python train.py --arch="transformer_decoder" --model="autoregressive pixel model" --dataset="photos of arthropod specimens (BIOSCAN-5M)" --train_examples=97500 --image_size=20 --horizontal_flip=true --levels_per_channel=4 --vocab_size=65 --width=256 --layers=6 --norm="layernorm" --norm_position="pre" --activation="gelu" --mlp_ratio=3 --head_dim=32 --fused_qkv=true --bias="none" --qk_norm=true --parallel_block=false --inner_norm=false --drop_path=0.15 --positions="learned" --tie_embeddings=false --init="xavier_uniform" --residual_init="none" --optimizer="muon" --muon_scale="spectral" --lr=0.0088 --momentum=0.85 --nesterov=true --orthogonalizer="newton_schulz_5" --adamw_lr_other_params=0.0021 --grad_clip=5.0 --ema_decay=0.99 --steps=11700 --batch_size=128 --epochs=15.4 --lr_schedule="cosine" --final_lr_fraction=0.05 --warmup_steps=2340 --weight_decay=0.0 --adamw_weight_decay_other_params=0
Rows from block 3 of a small autoregressive pixel model, named by matrix and row number. Rows with one number belong to one neuron. Each number is 128 + 24 x the weight over its row's rms, rounded and kept within 0 to 255. All counts start at 0.
After each neuron's rows are labels from the 100 images, of 14976, where the neuron reaches its highest value: "strongest on" is what is common among them. Only what is clearly more common there than usual is listed. The data: photos of arthropod specimens (BIOSCAN-5M).
# fc1: MLP up (model.blocks.3.mlp.fc1.weight, 768x256), inputs 128-255
# fc2: MLP down (model.blocks.3.mlp.fc2.weight, 256x768, transposed), outputs 128-255

fc1.641 [112 145 104  73 137 132 118 158 147 133 160 130 110 112 106 148 115  94 143 127 128 142 117  89 152 100 106 122 156 159 160 126 160 134 157 120 104 116  89 129 151 155 100 120 113 144 118 145 172 111 141 110 138 122 154 122 123 101  90 145 122 133 101  98 100 177 140 107 152 127 125 172 102 148 115 131 148 118 128 103 112 132 124 146 106 145  88  95 151 106 104 110 126 116  92 114 141 142 125 151 153 116  87 117 147 104 102 145 103 131 146 180 163 169 189 138 157 149 132 133 108 142 126 149 168 146 132 125]
fc2.641 [139 128 110 166 112 158 166 111 114 156 116 146 116 138 150 115 108 167  76 103 142 117 101 144  73 108 101 143 162  90 111 130 161 131 121 118 146  91 163 117 100  96 127 129 122 143 118 139 162 159 146 162 100 128 173 128 127 185 145 149 154 125 158 170 110 102 134 118 131 126  94 103 168  68  83 140 118 109 162 140 142 136 144 112 117 145 158 132 118 100 123 111 108 170 118 142 126 159 116 124 152 143 145  85 113 125 155  81 163 149 124 111 110  99 108 167 110  96 159  93 134 158 118 151 131  79 132 174]
strongest on: order Lepidoptera

fc1.250 [130 185 125 124 134 111 165  72 107 129 107 148  76 132 116 159 120 103 106 154 126 112 132 155 135 163 120 117 112 100 124 118 109 133 111  99 130  90 126 141  87 142 133  98 149 121 143 114 127 179 105 157 126 174 134  63 101 179 141 122 149 128  89  94 122  79 142  98 105 109 168 139 140 127 138 143 105 164 138 144 107 121 130 118 133 104 105 116  93  73 114  95 159 123 132 127  87 126 113 141 146 121 123 121 138 125 133 130 107 144 125 143  79 164 175 161 128 115 147 131 130 117 138 103 145  73 126 151]
fc2.250 [ 76  95  92 136 142 143 132 145 127 120  79 137 147 164 152 125 137 125 144 156  85 146  88 172 116 119 142  97 148 154 119 177 105  81 138 143 147 103  88 163 119 165  96 153 107 142 108 176 119 129 115 132 111 126 105 163 123 169 174  88 142 121 110 109 127 134 166 136 147 114 113 117 139  91 118 112 117 131 129 110 126 120 158 158  97  86 122 150 160 137 146 175 117 152 153 170 116 164 103 105 147 140 141  95 120  99 124 162 157 145 154 151 111  68 134 129 128 131 132  85 176 158  89 161  98 181 111 151]
strongest on: order Lepidoptera

fc1.206 [149 130 137 124 185 124 150 141 133 103  74 131 161 138 140 111 156 116 162 123 150  63 118 136 126 150 130 106  94 128 119 122 171 113 128 126 111 113 148 135 129 146 125 119 147  98 152 136 135 119 157 131  77 162 101 129  93 128 108  79 142 165 115 128 121 129 111 144 137 154 137 119 112 114 163 121 125  95 178 139 115 134 111 136 140 133 130 123 132 160 166  73 149 156 137 166 134 134 107 113 156 171 129  84 193 139 141 130 131 108 117 151 132 110 121 137 108  98  97  77  97 100 154 122 134 130 102  95]
fc2.206 [132 157 149 142 114 115 112 122 119 101  93 128  97 114 106 144 164 167  78 109 104 127 145 134 106 150 122 112 129 103  98 145 121 156 145 101 118 116 156 150 145 142 105 121 134 157 148  89 137 175 102 117 144  63  92 102 151  92 166 115 137 117 156 124 146 150 133 111 143 152 142  95 116 155 125 147 129 115 138 138 117 121 138 169 133 106 137 152 124 105 122 169 144 158 137  92 156 137 153 113  98 129 111 150 143 121 108 141 153 126 113  71 160 101 161 119 110 137 109 109 148 181 122 138 159 125 160 114]
strongest on: order Coleoptera

fc1.129 [ 89 146 121 108  93 131 134 115 127 135 127 111 115 145 121  97  99 119 115 142 133 134  98 134 144 112 135 136 168  52  69 152 123  98 174 144 144 121 141 111 137 127 138 187 154 129 114 162  86 133 124 100 162  77 115 114 124 101 112 157 114 155  94 120 131 159 110 134 117 128 121 134 114 139 133 145  89 146 133 145 137 143  78 129 124 141 122  76 165 116 112  88  92 163  83 127 128 108 149 126 161 101 172 122 140 105 107 131 144 132 128 150 128 121 138 142 141 123  92  99 113 150 172 138 137 167 130 125]
fc2.129 [137  94 143 140 117 117 163 129 109 114 123 169 164  79 160 130 130 143 154 112 122 102 132 135 104  85 103 101 126 160 173 123 130 155 174  88 133 115 103 163 122 112 131  98 162 158 123 102 172 146 128 103 120 116  94 143 147 141 130 138 124 140  85 114 144 155 130 134  92 158 116 125 164 110 131 131 134 113 162 130  85 134 148 130 117 131 173 126 149 150 148 165 128 158 110 111 108 127 128  72  86 134 116 130 154 151 127 145 113 137 151 131  99 124  92 157 113 151 143 155 164  83 112 168  99 124 141 129]
strongest on: order Lepidoptera

fc1.366 [137 101 109 112  83 145 145 110  94 134 127 124 119 123 120 151 104 125 115 106  94 164  68 145 108 116 119 166 129  87 109 134 147 159 133 130 157 143 157 121 150 107 104 136 124 160 117 115  88 188 153 115 104 118 105 166 127 160  81 145 109 109 141 124 151 155 136 143  98 130 124 118 178 161 133 123  92 123 151 171 174 129 132 111 117 125 135  93 121 135 132 131 144 109 170 120  98 141 155 179 155 174 151 159 112 130 113 106 128 126 123 120 127 139 131 122 166 136 168 137 125 197 104 189 165 164  93 137]
fc2.366 [ 92 127 161 149 162 149 118 122 132 148 102 158 151 128 140 146 162 134 110 139 108 163 135 156  96 142 147 124 162  95 172 126 147 163 151 170 130 134 125 127 161  84 160 113  87  67 159  87 130 101  97  71 149 173 145  95 117 130 149 115  75 101  97 158 113 128 157 107 113  83  73 127  79 159 112 166 135 104 124 107 112 122 149 163 123 102 176 154 124 109 132 136 134 101 110 126 158 157 129 131  77 137 152 115 146 146 133  96 160 102 122 142 115 136 109 120 158 113  83 105 129 111 173 131 114 155 145 106]
strongest on: order Hemiptera

fc1.471 [ 93 141 103 142 136 164 120  97 145 182 132 138 143 125 139 149 110  99  95 111 118 131 111 112 104 109 101 151  81 150 102 166 149 127 163 125 158 113 125 139 105 147 131 163 144 122 140 121 138 151 117 100  74 113 157 128 147 110 125  73 111 183  51 143 120 146 135 163 121 129 130 127  81 160 149 128 152 132 166 110 114 152 123 144 121 138 130 134 128 102 129  85  84 145 175 125 161 167 100 133 118  97 152 149 140 142 128 122 119 154 134 134 117 154 122  87 129 142 113  95  92 149 113 149 144 140  97  80]
fc2.471 [114 108 130 160 169 176 151 141 145  87 121 122 112 121  99 150 169  82 190 157  82 106 105 134 119 102 100 130 141 178 149 157 128 118  93 113 130  82 163 114 162  95 170  80 107 103 135 143  85 147 129 138  87 121 126 146 136  91 123 101 103  96 140 121 163 133 137 117 145 107 103 111 133 158 153 146 128 121 115 128 136 126 124 124 128 163 117 133 119 120 159 137  98  96 116 132 134 192 158 116 159 126 131 108 174 128 105  98 155 154 121 138  94 147 133 144 132 167 131 109 146 147 108 133 134 147 163 113]
strongest on: order Lepidoptera

fc1.430 [159 166 129 109 122 137 139  92 109 139 118 121 133 125 141 107  88 112  95 159 167 135 142 154 137 152 138 122 134 162 153 129  87 104 122  91 128 113 133 105 147  84 150 141 135  87 127  77 137 139 150 119 154 133 180 126 166 151 129 133 112 161 107 129 185 116 102 186  43 124 139 129 154 132 151 125  96 114 136 148 162 116 146 146 116  99  93 113 155 117 118 142 126  91 123 125 110 143 150 123 138 111 137 161 100 135 151 124  93  89 110 108 133 148 109 131 124 137 105 161 130 113 159 154 101 100  92 104]
fc2.430 [ 79 143 141 120 152 155  88 122 109 146 149 142 117  98 122 118 157 152 121  71 130 120 132 117  94 123 139 145 136 140 150 113 135 147 150 146 115 123 105  98 101 128 117 165 123 108 116 141 104 143 158  99 120 173 150 157 142 135 125 137 174 166 149 147 112 106 160  94 133 124 122 184 118 128 125 149 141 157 160 119 113 146 126 101 138 155 150 122 155  88 146  95 127 147 127 146 111 138 156 130 164 129 135 108 147 127 143 181 128 145 107 134 106 130 161 128 142 179 149 107 112 130  98 136 119 111 165 150]
strongest on: order Hemiptera

fc1.248 [146 142 128  87 155 144 118 134 117 138 104  86 117  86 108 125  83 169 123 157 140 130 130  99 116 162 117 112 134 129  85 172 127 140 133 147 126 169 118 150 104 145 130 168 129 147 122 116 123  95  81 120  82  75 118 108 107 128 128 127 133  71  94 136 139 132 125 149  93 104 121 114  95 130 131 166 145  65 134 103 105 132 116 127 144 144 152 123 155 104 140 101 112 129 164 173 179 116 120 141 106 150 171 151 129 148 123 138 155 138 123 138  92 161 154 112 152 110 127 102 133 142 121 114 134 103 112 110]
fc2.248 [111 135 156 127 134 134 100 127 135 159 101 109 100 130  90 101 139  99 167 163 182 125 121 129 149 150 150 147 121 160 142 136 148 133 140 103 144 145 166  92 115 106 161 129 187 126 104 151  71 143 122 147 136 140 104 110 154 139 105 123 127 147 151  92 132 146 146 195 138 136 143 153 150 144 105 139 120 113 135 107 163 140 130 105 105 162 123 128 125 117 139 104 143 119  80 135  75 162 123 170 162 123  95 142 149 122 125 171 135 105 160  94 194 134  92 115  84 128 120 146 112 126  85 161 114 191 110 151]
strongest on: order Lepidoptera

fc1.72 [112  88 119 147 102 133 121 134 112  86 127 131  88  71 120 123  96 149 130 202 161 103 162 140 142 111 116 113 136 167 137 107 138 132 163 129  98 143 131 143 109 117 138 117 175  77 124 114  91 116 104 158 138 152 136 118 131 126 114 107 156 172 127 152 153  93  80 122  93 113 166 146 144 143 108 112 119 169 185 121 141 104  90 128 127 113 126 116 134 104 150 112 107  91 155 136 123 141 132 143 162 120 123 120 134 112 154 114 129  97 114  68 192 116 114 138 104  93 133 107 103 129 144 113 141 101 127  85]
fc2.72 [147 164 136 147 154 127 118 115 154 115 100 114 107 100 140 151  95 115 131 101 127  92  95 132 113 143 167 137 121  99 156 115 156 184 115 103 139 149 148  84  93 157 103 142 117 143  96 121 131 126 150  91 104  86 112 128 120  98 129 131 113 130 146 108 139 131 126 142 159 169 130  75  91 151 142  71 142 106 146 113 156 154 171 159 159  84 126  79 172 130 149 136 129 133 106 125 130 124 122 143 138 154 135 143 105 124 195 101 142 129 145 114 115 107 134  91 126 128 148 138 108 133 144  71 100 121 145 102]
strongest on: order Hemiptera

fc1.242 [125 170 152  98 106 142 169  94 157 126 131 149 129 138 148 135  94 107 172 100  81 159 133 128 133 159 110 118 130 169 125 103 118 159 100 139 113 139 155 155 141 160 120 108 148  94 172 156 129 122  64 112 100 110 106 115 123 151 148 145 140 130 175 111 128 146 131 134 103 141 128 144 116 113 133 105 124 140 121 115 159  83 108 135 135 131 128 134 112 116 191 130 124 132 105 124 143 124 142 108 111 144 109 147  76 103 163 110 165 112 127 106 135 129 107  91 131 158 133 150 161 136 135 108 136 115 150 103]
fc2.242 [160 129 136 140 106 138 143 117 168 129 126 157 108 133 103 159 134  89 113 107 117 114  88 156 123 130  98 154 177 136  91 158  74  93 144 139 117 116 117 154 152 102 119 148 133  99 144 125 169  97 160 110 111 151 123 140 169 103 120 136  76  88 106 134 100 121 139 105 118 122 166  92 149 164 147  99 123 136 155 118 106 141 119 117 122 175 115 170 159  95 100  69  93 131 135 110  96 168  98 124 101  77  96 140 108 106 125  98 103 145 157 132 123 108 172 104 140 133 148 108 106 165 144  96 103 161 116 149]
strongest on: order Coleoptera

fc1.767 [129 127 162 129 150 119 150 111 161 112 136 136 119 128 151 147 108 103 153 149 185 121 115 130 144 123 110 157 131 124 130 111 125  62 155  95 109 170 146 136 177 113 135 117 157 128 132 160 101 149 121 134  93 151 140 110 122 171 134 143  89 188 124 131 167 111 116 130 118 135 110 135 132 105 143 128 128 119 132 116 130 121 121 136 124 134 192  63 101 151 157 106 144 119  88 174 105 146 155 143  95  98  87 151 159 136  90 123 158 110 133 115 107  81 131 120 141 118 136 139 144 165 146  90 122 163  98 130]
fc2.767 [129 154 133 119 158 127 137 144 156 120 138 109 112 113 107  97 104 126 124  76  89 160 146 160 114 132 130 144 116 149 131  80 143 108 117 103 138 126 136 164  88 138 157 163 101 159  94 133 117 161 143 142 102 156 138 149 124  99 108 152 145 154 168 115 126 124 159 168 149 155 112 136 135 131 177 162  60 115 131 140  85 149 118 110 116  95 168 134  85 147 105 159 101 151 135 123 121 117 154 138 146 112 118  78 122 147 144  98 171 108 132 147 112 184 133 108 129 140  95 116 143 120 137 149 160  83 146 131]
strongest on: order Hemiptera

fc1.565 [109 132 149 149  90 105  82 118 106 186 118 101 123 116 126 143 153  88 172  99 150  83 115 169 116 150 153 111  95 112 148 162 122  83 136 124 157 132 150 184 115 127 120 139  95 150 153 116 147 144 141 117  96 139 116 154 158 146 103 132 134 168 137 154  94 144 136  98 116 107 118 118 177 131 142  79 120 114 109 165 134 103 137 124  94 113 115 162 105  89 182 168 124 105 115 168 123 137 120 168 200 159 126 159 129 113 110 160 121 121 157 130 135 159 110 132 147 118 121 134 139 109  79  93 120 125 132 137]
fc2.565 [126  95 126 120 141 158 137 158 108 111  84 131 128 118 143 102 123 128 164 117 152 153 114 136 122 136 107 164  95 121 142 116 143 165 119 114 123 126 100 170 171 149 120  95 100 114 171 149 145  66 107 100 144 140 122 130  80 112 105 120 154 153 122 124 160  95 140 127 151 147  95 141  91 152 120 189 132 139 121  90 145 118 152 178 109 102 118 108 121 150  80 111 150 140 106 122  92 120 137 140 116 130 171 138 118 154 157 123 191 125 160 162  92 110  68 122 131 160 124 122 141  90 140 110 109 154 114 175]
strongest on: order Lepidoptera

fc1.271 [126 142 150 127 123 133 143  86  94 134 162 126 116 140  98 103 136 109 150 139 131 134 134 139 136 170 178 100 127 143 135 133 110  83 144 126 166 154  97 104 113 162 162 156 135 109 115 122 135 128 121 111 180 169 120 165 140 128  89 117 142 150 152 135 137 173 120 116 146 146 139 152 143 144 136  88 148 132 101 131 161 115 167 139 160 156 153 178 142 137 125 118 143 161 160 117 101 111 108 178 157  90 117  98 107 137 163 103 149 150 118 147 160 117 121 114 143 118  96  92  87 149 123 130 125 119 149 162]
fc2.271 [127 149 140 154 176 121 101 130 120 120 166 106 135 130  93 125 144  85 140 152 110 123 106 147 131 136 169 161 101 107 118 125 130 111 109 140 155 110 161 130 150 107 141 104 108 109  98 142 164 144 123 172 189 138 179 122  82  98 100 117 132 114  71 167 109  88 114 137 126 133 131 100 103 177 138 138 137 159 140 147 143 124 130  98  76 146 161 119 156 126 116 164 126  92 130 142 133 140 138  84 105 150 116 121 109 165 103 133 117 136 101 174 114 137 152 110  96  88 156 126 114 105  82 129 118 108 137 133]
strongest on: order Lepidoptera