A small autoregressive pixel model, trained from scratch: 20-pixel images, arch transformer_decoder.
Rows from block 3, named by matrix and row number. Rows with one number belong to one neuron. Each number is 50 + 10 x the weight over its row's rms, rounded and kept within 0 to 99. All counts start at 0.
# fc1: MLP up (model.blocks.3.mlp.fc1.weight, 768x256), inputs 128-255
# fc2: MLP down (model.blocks.3.mlp.fc2.weight, 256x768, transposed), outputs 128-255
fc1.121:50 41 40 59 42 52 67 46 61 48 37 47 36 66 50 48 56 47 55 61 43 53 40 55 49 43 51 37 38 20 56 33 44 41 46 63 56 51 51 45 62 40 45 51 42 57 40 43 61 59 56 54 43 58 56 59 49 62 56 46 46 42 66 59 50 72 58 49 45 50 51 40 56 53 40 47 48 42 41 36 56 38 49 55 28 44 41 48 44 34 65 52 39 36 48 69 36 61 48 54 52 63 51 58 60 37 37 48 49 53 46 55 37 51 56 61 41 36 47 52 47 47 56 59 28 39 57 50
fc2.121:59 55 52 58 62 65 42 66 56 53 40 38 54 57 61 55 52 54 42 41 60 54 36 54 43 46 52 41 67 39 46 30 44 57 59 45 41 50 40 55 56 28 48 50 60 79 65 48 39 45 46 51 40 58 60 36 55 25 51 55 71 48 56 40 46 52 36 57 51 51 55 60 46 49 53 52 61 66 47 43 63 69 47 29 40 43 39 62 44 60 42 41 52 58 59 45 37 44 36 48 56 61 42 61 48 33 41 39 48 56 44 63 44 84 58 54 58 48 30 61 46 50 59 55 62 38 49 41
fc1.122:62 46 68 40 47 25 38 64 50 32 36 37 56 43 43 46 69 50 50 57 46 56 48 58 60 33 49 34 65 47 47 42 57 35 47 31 53 67 64 65 43 37 40 48 55 37 56 38 59 64 50 59 28 42 52 61 59 42 51 55 45 46 50 76 53 63 50 63 41 66 43 44 52 43 50 66 54 67 57 48 55 59 55 60 54 42 58 41 44 54 27 47 50 46 66 59 48 36 49 45 43 50 35 51 50 52 42 56 63 34 58 52 34 55 52 58 40 40 68 42 36 49 47 37 40 64 40 54
fc2.122:62 51 64 40 48 32 33 58 54 68 61 45 36 40 63 54 41 59 45 48 55 64 46 61 35 66 46 57 45 53 50 49 57 40 54 53 48 55 48 53 61 62 50 62 59 60 67 68 49 58 31 39 46 67 62 49 33 56 53 35 37 53 44 40 48 24 52 59 54 34 60 41 49 54 50 56 40 63 44 58 34 65 53 67 34 65 53 53 62 53 14 61 49 29 58 46 51 62 49 48 49 58 64 58 47 43 48 47 51 42 53 62 54 56 65 55 66 63 49 49 45 58 65 46 66 65 51 57
fc1.123:39 33 66 49 51 53 35 49 46 61 49 38 43 36 48 50 67 66 50 65 60 29 57 36 52 59 41 46 61 40 53 48 52 47 76 65 39 61 68 53 58 52 60 51 35 35 66 55 40 48 44 51 48 54 66 50 33 37 37 47 47 39 57 52 42 47 43 74 62 43 72 65 46 44 53 55 48 54 58 47 46 52 50 57 40 37 46 37 39 50 41 62 53 46 31 57 57 45 52 79 33 55 58 59 48 59 48 37 32 53 45 43 28 46 50 27 33 50 54 51 57 53 50 43 40 57 44 59
fc2.123:61 38 52 56 47 47 50 29 59 38 45 40 53 44 54 54 39 41 60 68 49 52 48 70 59 52 40 37 28 50 36 37 30 58 67 38 47 34 60 44 66 46 48 38 53 54 56 32 50 56 52 38 59 58 50 32 68 50 63 58 51 44 42 33 43 51 39 43 68 55 35 52 62 54 41 53 51 57 51 46 45 54 36 44 57 58 78 40 61 48 45 58 46 52 51 48 57 33 58 56 34 36 48 45 51 43 45 64 54 53 41 73 61 33 56 45 35 43 51 48 57 65 69 52 41 41 45 31
fc1.124:66 23 57 53 57 61 35 56 55 53 41 51 51 46 54 63 55 44 48 44 35 36 59 57 66 51 46 62 57 55 43 49 49 47 51 61 30 42 74 58 32 47 41 52 62 48 59 48 43 55 55 45 61 33 53 38 66 47 41 64 47 46 33 73 61 45 65 51 38 59 65 60 49 63 52 63 56 32 62 38 49 61 53 52 56 57 48 48 45 59 50 39 33 61 48 41 62 55 45 39 38 49 52 57 54 27 40 49 45 34 49 45 46 51 53 66 43 43 35 61 51 54 38 57 50 45 47 44
fc2.124:44 50 39 42 30 53 47 44 54 55 55 58 43 44 49 36 66 55 59 47 48 50 33 42 53 51 65 48 59 43 60 47 58 64 64 42 53 28 44 63 36 55 46 40 52 36 39 70 41 33 42 56 47 43 38 50 34 54 54 52 55 46 64 58 34 54 55 40 47 56 50 37 45 29 68 57 47 50 54 48 53 60 70 41 34 45 55 48 55 54 50 61 45 58 50 54 44 70 58 64 49 41 34 46 61 38 44 43 49 61 72 56 59 41 68 58 34 53 43 45 61 55 46 38 36 69 53 44
fc1.125:51 38 45 37 47 48 64 71 42 50 32 50 52 50 64 40 50 44 70 85 54 54 59 59 50 50 40 52 58 51 41 53 43 61 52 64 61 66 50 71 48 48 57 56 54 49 50 55 38 51 46 40 49 54 49 57 50 54 57 55 60 43 56 59 52 55 36 45 55 41 67 63 27 49 68 57 59 60 50 54 42 51 54 36 48 54 53 43 61 47 55 36 59 72 49 39 35 64 51 59 59 42 45 51 50 58 61 47 51 50 71 48 38 39 47 53 46 41 43 54 50 44 38 34 49 56 44 53
fc2.125:57 58 39 44 57 64 45 42 58 58 45 56 43 52 49 44 48 63 54 33 42 63 45 53 31 59 47 52 52 46 67 60 36 52 51 56 70 57 58 32 40 45 35 39 55 26 64 37 45 47 47 57 53 44 54 50 59 36 55 52 56 55 61 54 47 33 73 57 27 42 35 49 53 55 36 41 47 47 60 45 32 55 41 42 53 47 47 55 47 49 38 31 39 29 48 39 60 61 39 42 39 43 63 61 61 58 31 42 32 39 49 44 54 58 41 61 45 52 50 58 65 37 56 29 52 28 50 43
fc1.126:28 26 35 52 52 40 51 54 61 50 41 46 49 36 43 37 39 39 59 49 39 58 60 51 46 55 66 55 41 60 35 55 51 56 52 51 48 44 51 49 47 42 49 68 52 49 50 50 45 62 41 68 44 67 51 54 39 53 53 34 46 48 58 41 44 43 49 43 39 41 47 41 54 49 55 49 48 43 61 40 40 38 58 51 42 39 67 55 52 37 55 62 51 59 32 50 36 52 65 72 77 44 51 81 51 54 45 70 48 35 60 48 61 37 60 54 57 62 56 66 57 53 41 37 57 56 39 56
fc2.126:59 67 73 47 40 64 56 48 40 45 56 40 48 64 42 54 33 56 49 38 58 48 49 54 42 41 54 53 52 59 47 34 51 52 46 38 74 53 50 60 41 50 67 36 66 43 49 56 43 42 51 53 44 54 52 31 47 55 56 41 53 57 42 49 56 60 37 51 31 55 45 41 59 72 50 56 41 58 55 55 53 34 40 50 57 51 28 42 46 64 48 48 44 42 44 36 53 42 50 59 48 64 56 49 29 51 51 59 54 51 68 66 37 37 47 57 45 42 42 59 36 65 72 43 48 47 58 39
fc1.127:41 48 35 46 36 58 32 48 43 36 40 50 38 59 49 53 68 64 66 43 70 52 64 46 50 54 66 51 44 67 50 65 44 39 56 47 32 41 37 45 62 47 58 47 46 59 73 56 44 67 57 59 50 49 54 52 44 50 47 40 40 58 50 43 62 50 50 62 57 36 42 33 42 52 37 51 61 52 45 68 55 46 63 50 60 55 58 56 54 54 39 53 47 58 67 59 44 55 24 47 75 41 58 61 60 44 54 69 64 56 49 51 62 45 51 31 27 33 70 45 57 29 53 48 46 44 53 49
fc2.127:59 53 67 56 58 58 33 48 52 45 51 63 58 49 46 37 63 54 40 65 54 35 52 58 54 60 52 63 43 70 57 57 53 27 45 25 60 41 58 47 51 50 45 42 43 43 38 53 50 50 47 42 51 50 56 52 66 69 51 39 59 65 55 55 58 45 59 49 44 46 52 49 65 51 47 37 57 45 47 56 45 54 56 62 69 51 27 42 40 53 66 61 51 39 30 38 57 68 50 57 44 42 55 54 41 65 61 45 43 39 58 43 44 25 44 59 66 65 65 44 43 66 61 61 64 65 44 46
fc1.128:46 43 40 65 31 45 51 51 53 41 57 46 60 61 61 49 56 35 38 49 52 45 45 57 53 58 55 50 68 57 53 50 43 54 43 58 47 42 48 50 44 55 61 53 57 59 50 52 49 45 36 48 54 61 64 40 39 57 52 42 51 55 46 47 50 72 49 54 57 42 62 38 65 70 50 57 55 38 47 45 58 51 47 39 55 53 47 36 43 45 38 37 15 55 48 43 47 42 42 51 38 60 46 72 73 41 48 51 49 52 60 50 29 38 48 46 55 30 38 48 63 58 46 66 68 58 45 34
fc2.128:35 39 61 56 50 53 41 28 37 46 54 64 45 53 45 54 53 49 66 60 51 39 42 51 58 49 39 44 41 68 52 65 35 51 54 66 34 40 40 52 63 75 54 37 45 43 57 53 67 38 48 57 41 63 37 56 40 54 32 43 60 60 46 44 31 46 56 51 57 53 34 56 49 36 61 41 60 45 52 44 62 48 54 67 64 38 53 38 47 65 40 65 57 51 63 57 38 57 47 48 56 54 41 53 40 67 44 39 42 52 58 43 52 39 37 61 67 68 39 53 41 61 39 51 55 52 44 49
fc1.130:52 47 37 39 59 45 60 47 63 34 46 56 44 40 59 57 63 57 43 50 61 61 48 51 53 56 38 35 66 33 57 39 64 63 46 44 68 45 50 61 57 57 55 54 40 47 46 64 38 37 47 51 58 56 56 39 55 68 58 42 48 62 36 68 60 49 52 58 38 52 66 47 53 34 33 70 67 34 53 58 41 42 46 49 35 50 34 56 50 51 47 55 54 50 42 50 14 47 41 59 55 37 60 55 59 55 56 48 56 37 74 43 50 54 39 52 30 47 45 49 34 48 44 60 54 34 45 26
fc2.130:51 59 53 43 40 62 45 60 37 58 58 30 50 43 48 33 42 34 46 43 34 40 63 58 40 66 40 65 55 33 46 40 42 53 48 43 47 55 51 48 61 47 49 39 48 41 67 47 51 42 65 46 40 44 43 31 55 64 42 59 63 34 68 50 35 59 49 69 59 56 48 51 42 45 34 63 43 60 61 44 38 54 44 52 53 52 65 36 47 46 33 45 64 59 65 60 47 57 57 50 47 62 41 41 50 33 59 49 66 41 51 45 51 56 37 55 46 60 63 58 47 57 43 38 33 44 43 50
fc1.131:54 49 57 62 38 37 72 47 56 68 55 50 55 56 50 55 47 47 62 44 61 41 60 39 48 49 52 57 66 48 57 59 42 44 41 55 47 56 61 27 49 45 46 55 41 51 51 46 48 48 33 45 44 44 48 51 63 49 59 33 63 69 35 49 51 59 54 59 46 44 33 47 63 44 46 50 54 45 44 46 60 55 40 40 50 50 35 47 32 47 36 52 40 56 44 50 70 44 43 38 48 44 52 38 59 60 39 37 43 64 47 44 62 41 44 51 35 70 34 37 65 48 46 55 63 60 64 56
fc2.131:47 49 48 57 43 38 64 62 52 42 58 27 37 30 45 51 35 46 47 60 55 60 35 42 54 54 53 66 54 45 56 49 54 55 54 48 62 63 58 36 52 40 32 48 69 46 36 63 63 53 48 46 59 50 36 53 53 45 66 44 42 52 43 62 47 44 58 43 50 39 69 32 51 50 51 57 36 47 40 43 61 59 45 52 55 61 56 65 47 41 48 38 35 37 33 54 60 66 52 42 58 58 47 47 39 68 55 56 38 48 39 60 44 49 53 62 42 24 41 51 50 51 75 49 49 60 54 61
fc1.132:43 55 55 46 43 70 51 37 54 78 68 45 66 50 57 46 46 61 65 56 56 33 39 62 45 64 52 31 34 45 53 51 54 43 37 44 40 47 61 38 50 50 39 48 54 38 72 58 47 55 50 40 56 48 54 28 43 57 54 48 72 60 72 47 45 45 48 51 41 45 46 43 54 45 41 50 41 53 57 75 30 58 54 40 41 46 41 53 61 55 42 54 52 49 43 57 56 28 59 68 41 43 53 48 37 41 48 28 63 60 64 37 50 42 54 55 58 55 45 45 58 51 47 60 60 67 52 60
fc2.132:58 56 49 47 42 41 50 63 44 53 42 40 46 38 40 38 46 65 50 33 47 59 49 39 64 45 43 43 39 73 42 57 66 45 51 33 38 56 48 38 52 55 63 45 36 44 58 34 56 38 35 48 37 39 41 67 63 35 56 46 69 51 48 42 70 46 46 60 49 49 33 63 54 60 65 36 58 36 53 46 51 50 64 52 59 60 60 42 46 52 38 40 40 50 54 54 51 65 48 41 52 61 60 58 56 31 37 55 55 45 60 75 32 51 44 48 61 59 49 57 51 61 64 52 64 41 60 56
fc1.133:39 58 49 57 36 60 60 32 73 39 56 37 68 70 38 54 40 53 52 68 37 60 58 57 52 60 64 52 37 47 39 65 57 47 62 55 55 53 56 31 51 47 41 49 42 45 39 57 49 36 39 34 44 72 45 67 38 70 60 51 57 41 47 70 45 60 47 43 46 33 51 38 43 60 47 37 40 39 42 57 52 38 50 57 39 60 56 43 51 44 56 70 43 40 56 66 51 56 45 51 55 60 57 28 62 61 53 50 61 59 41 47 36 61 50 43 54 41 63 55 43 42 54 51 34 62 55 55
fc2.133:66 43 46 55 46 50 43 62 36 52 57 62 53 43 47 38 44 51 53 46 56 59 53 34 44 37 46 58 61 56 55 51 59 70 55 41 34 67 42 54 48 43 53 43 57 46 58 40 55 54 54 66 38 45 69 53 69 42 46 48 60 47 48 29 42 40 37 52 54 38 39 47 62 55 33 38 48 61 39 52 39 43 52 54 66 40 52 27 48 59 43 52 55 53 66 52 52 70 51 68 56 62 37 65 32 47 51 47 47 18 49 31 64 66 65 60 61 40 46 50 41 57 48 37 48 51 42 43
fc1.134:54 54 58 56 42 34 47 56 39 43 46 45 57 31 49 51 47 36 50 60 48 57 33 60 54 55 37 60 61 39 41 47 44 44 70 45 45 41 61 51 56 46 41 53 52 28 52 52 46 48 55 66 33 43 48 47 60 49 59 58 57 53 51 55 53 34 47 45 42 45 49 56 76 68 55 55 50 40 42 41 47 53 54 42 67 49 39 65 52 41 36 68 55 48 39 48 47 35 29 56 57 46 54 65 60 59 56 47 51 61 47 43 62 50 54 42 44 65 42 39 63 62 64 21 48 53 64 58
fc2.134:40 57 37 47 45 41 42 64 68 57 60 58 60 61 48 59 62 67 45 30 49 38 49 48 55 55 59 45 52 68 40 45 46 32 33 45 52 62 44 58 40 63 49 55 40 47 62 36 72 62 35 29 56 55 38 55 39 56 43 39 46 52 53 47 31 63 59 42 48 45 63 46 63 65 44 53 59 39 58 67 56 42 35 42 54 54 62 40 51 18 41 51 43 40 54 49 41 51 41 61 50 46 53 56 70 55 34 56 57 41 56 61 37 37 49 62 50 50 53 38 55 59 36 57 51 55 70 51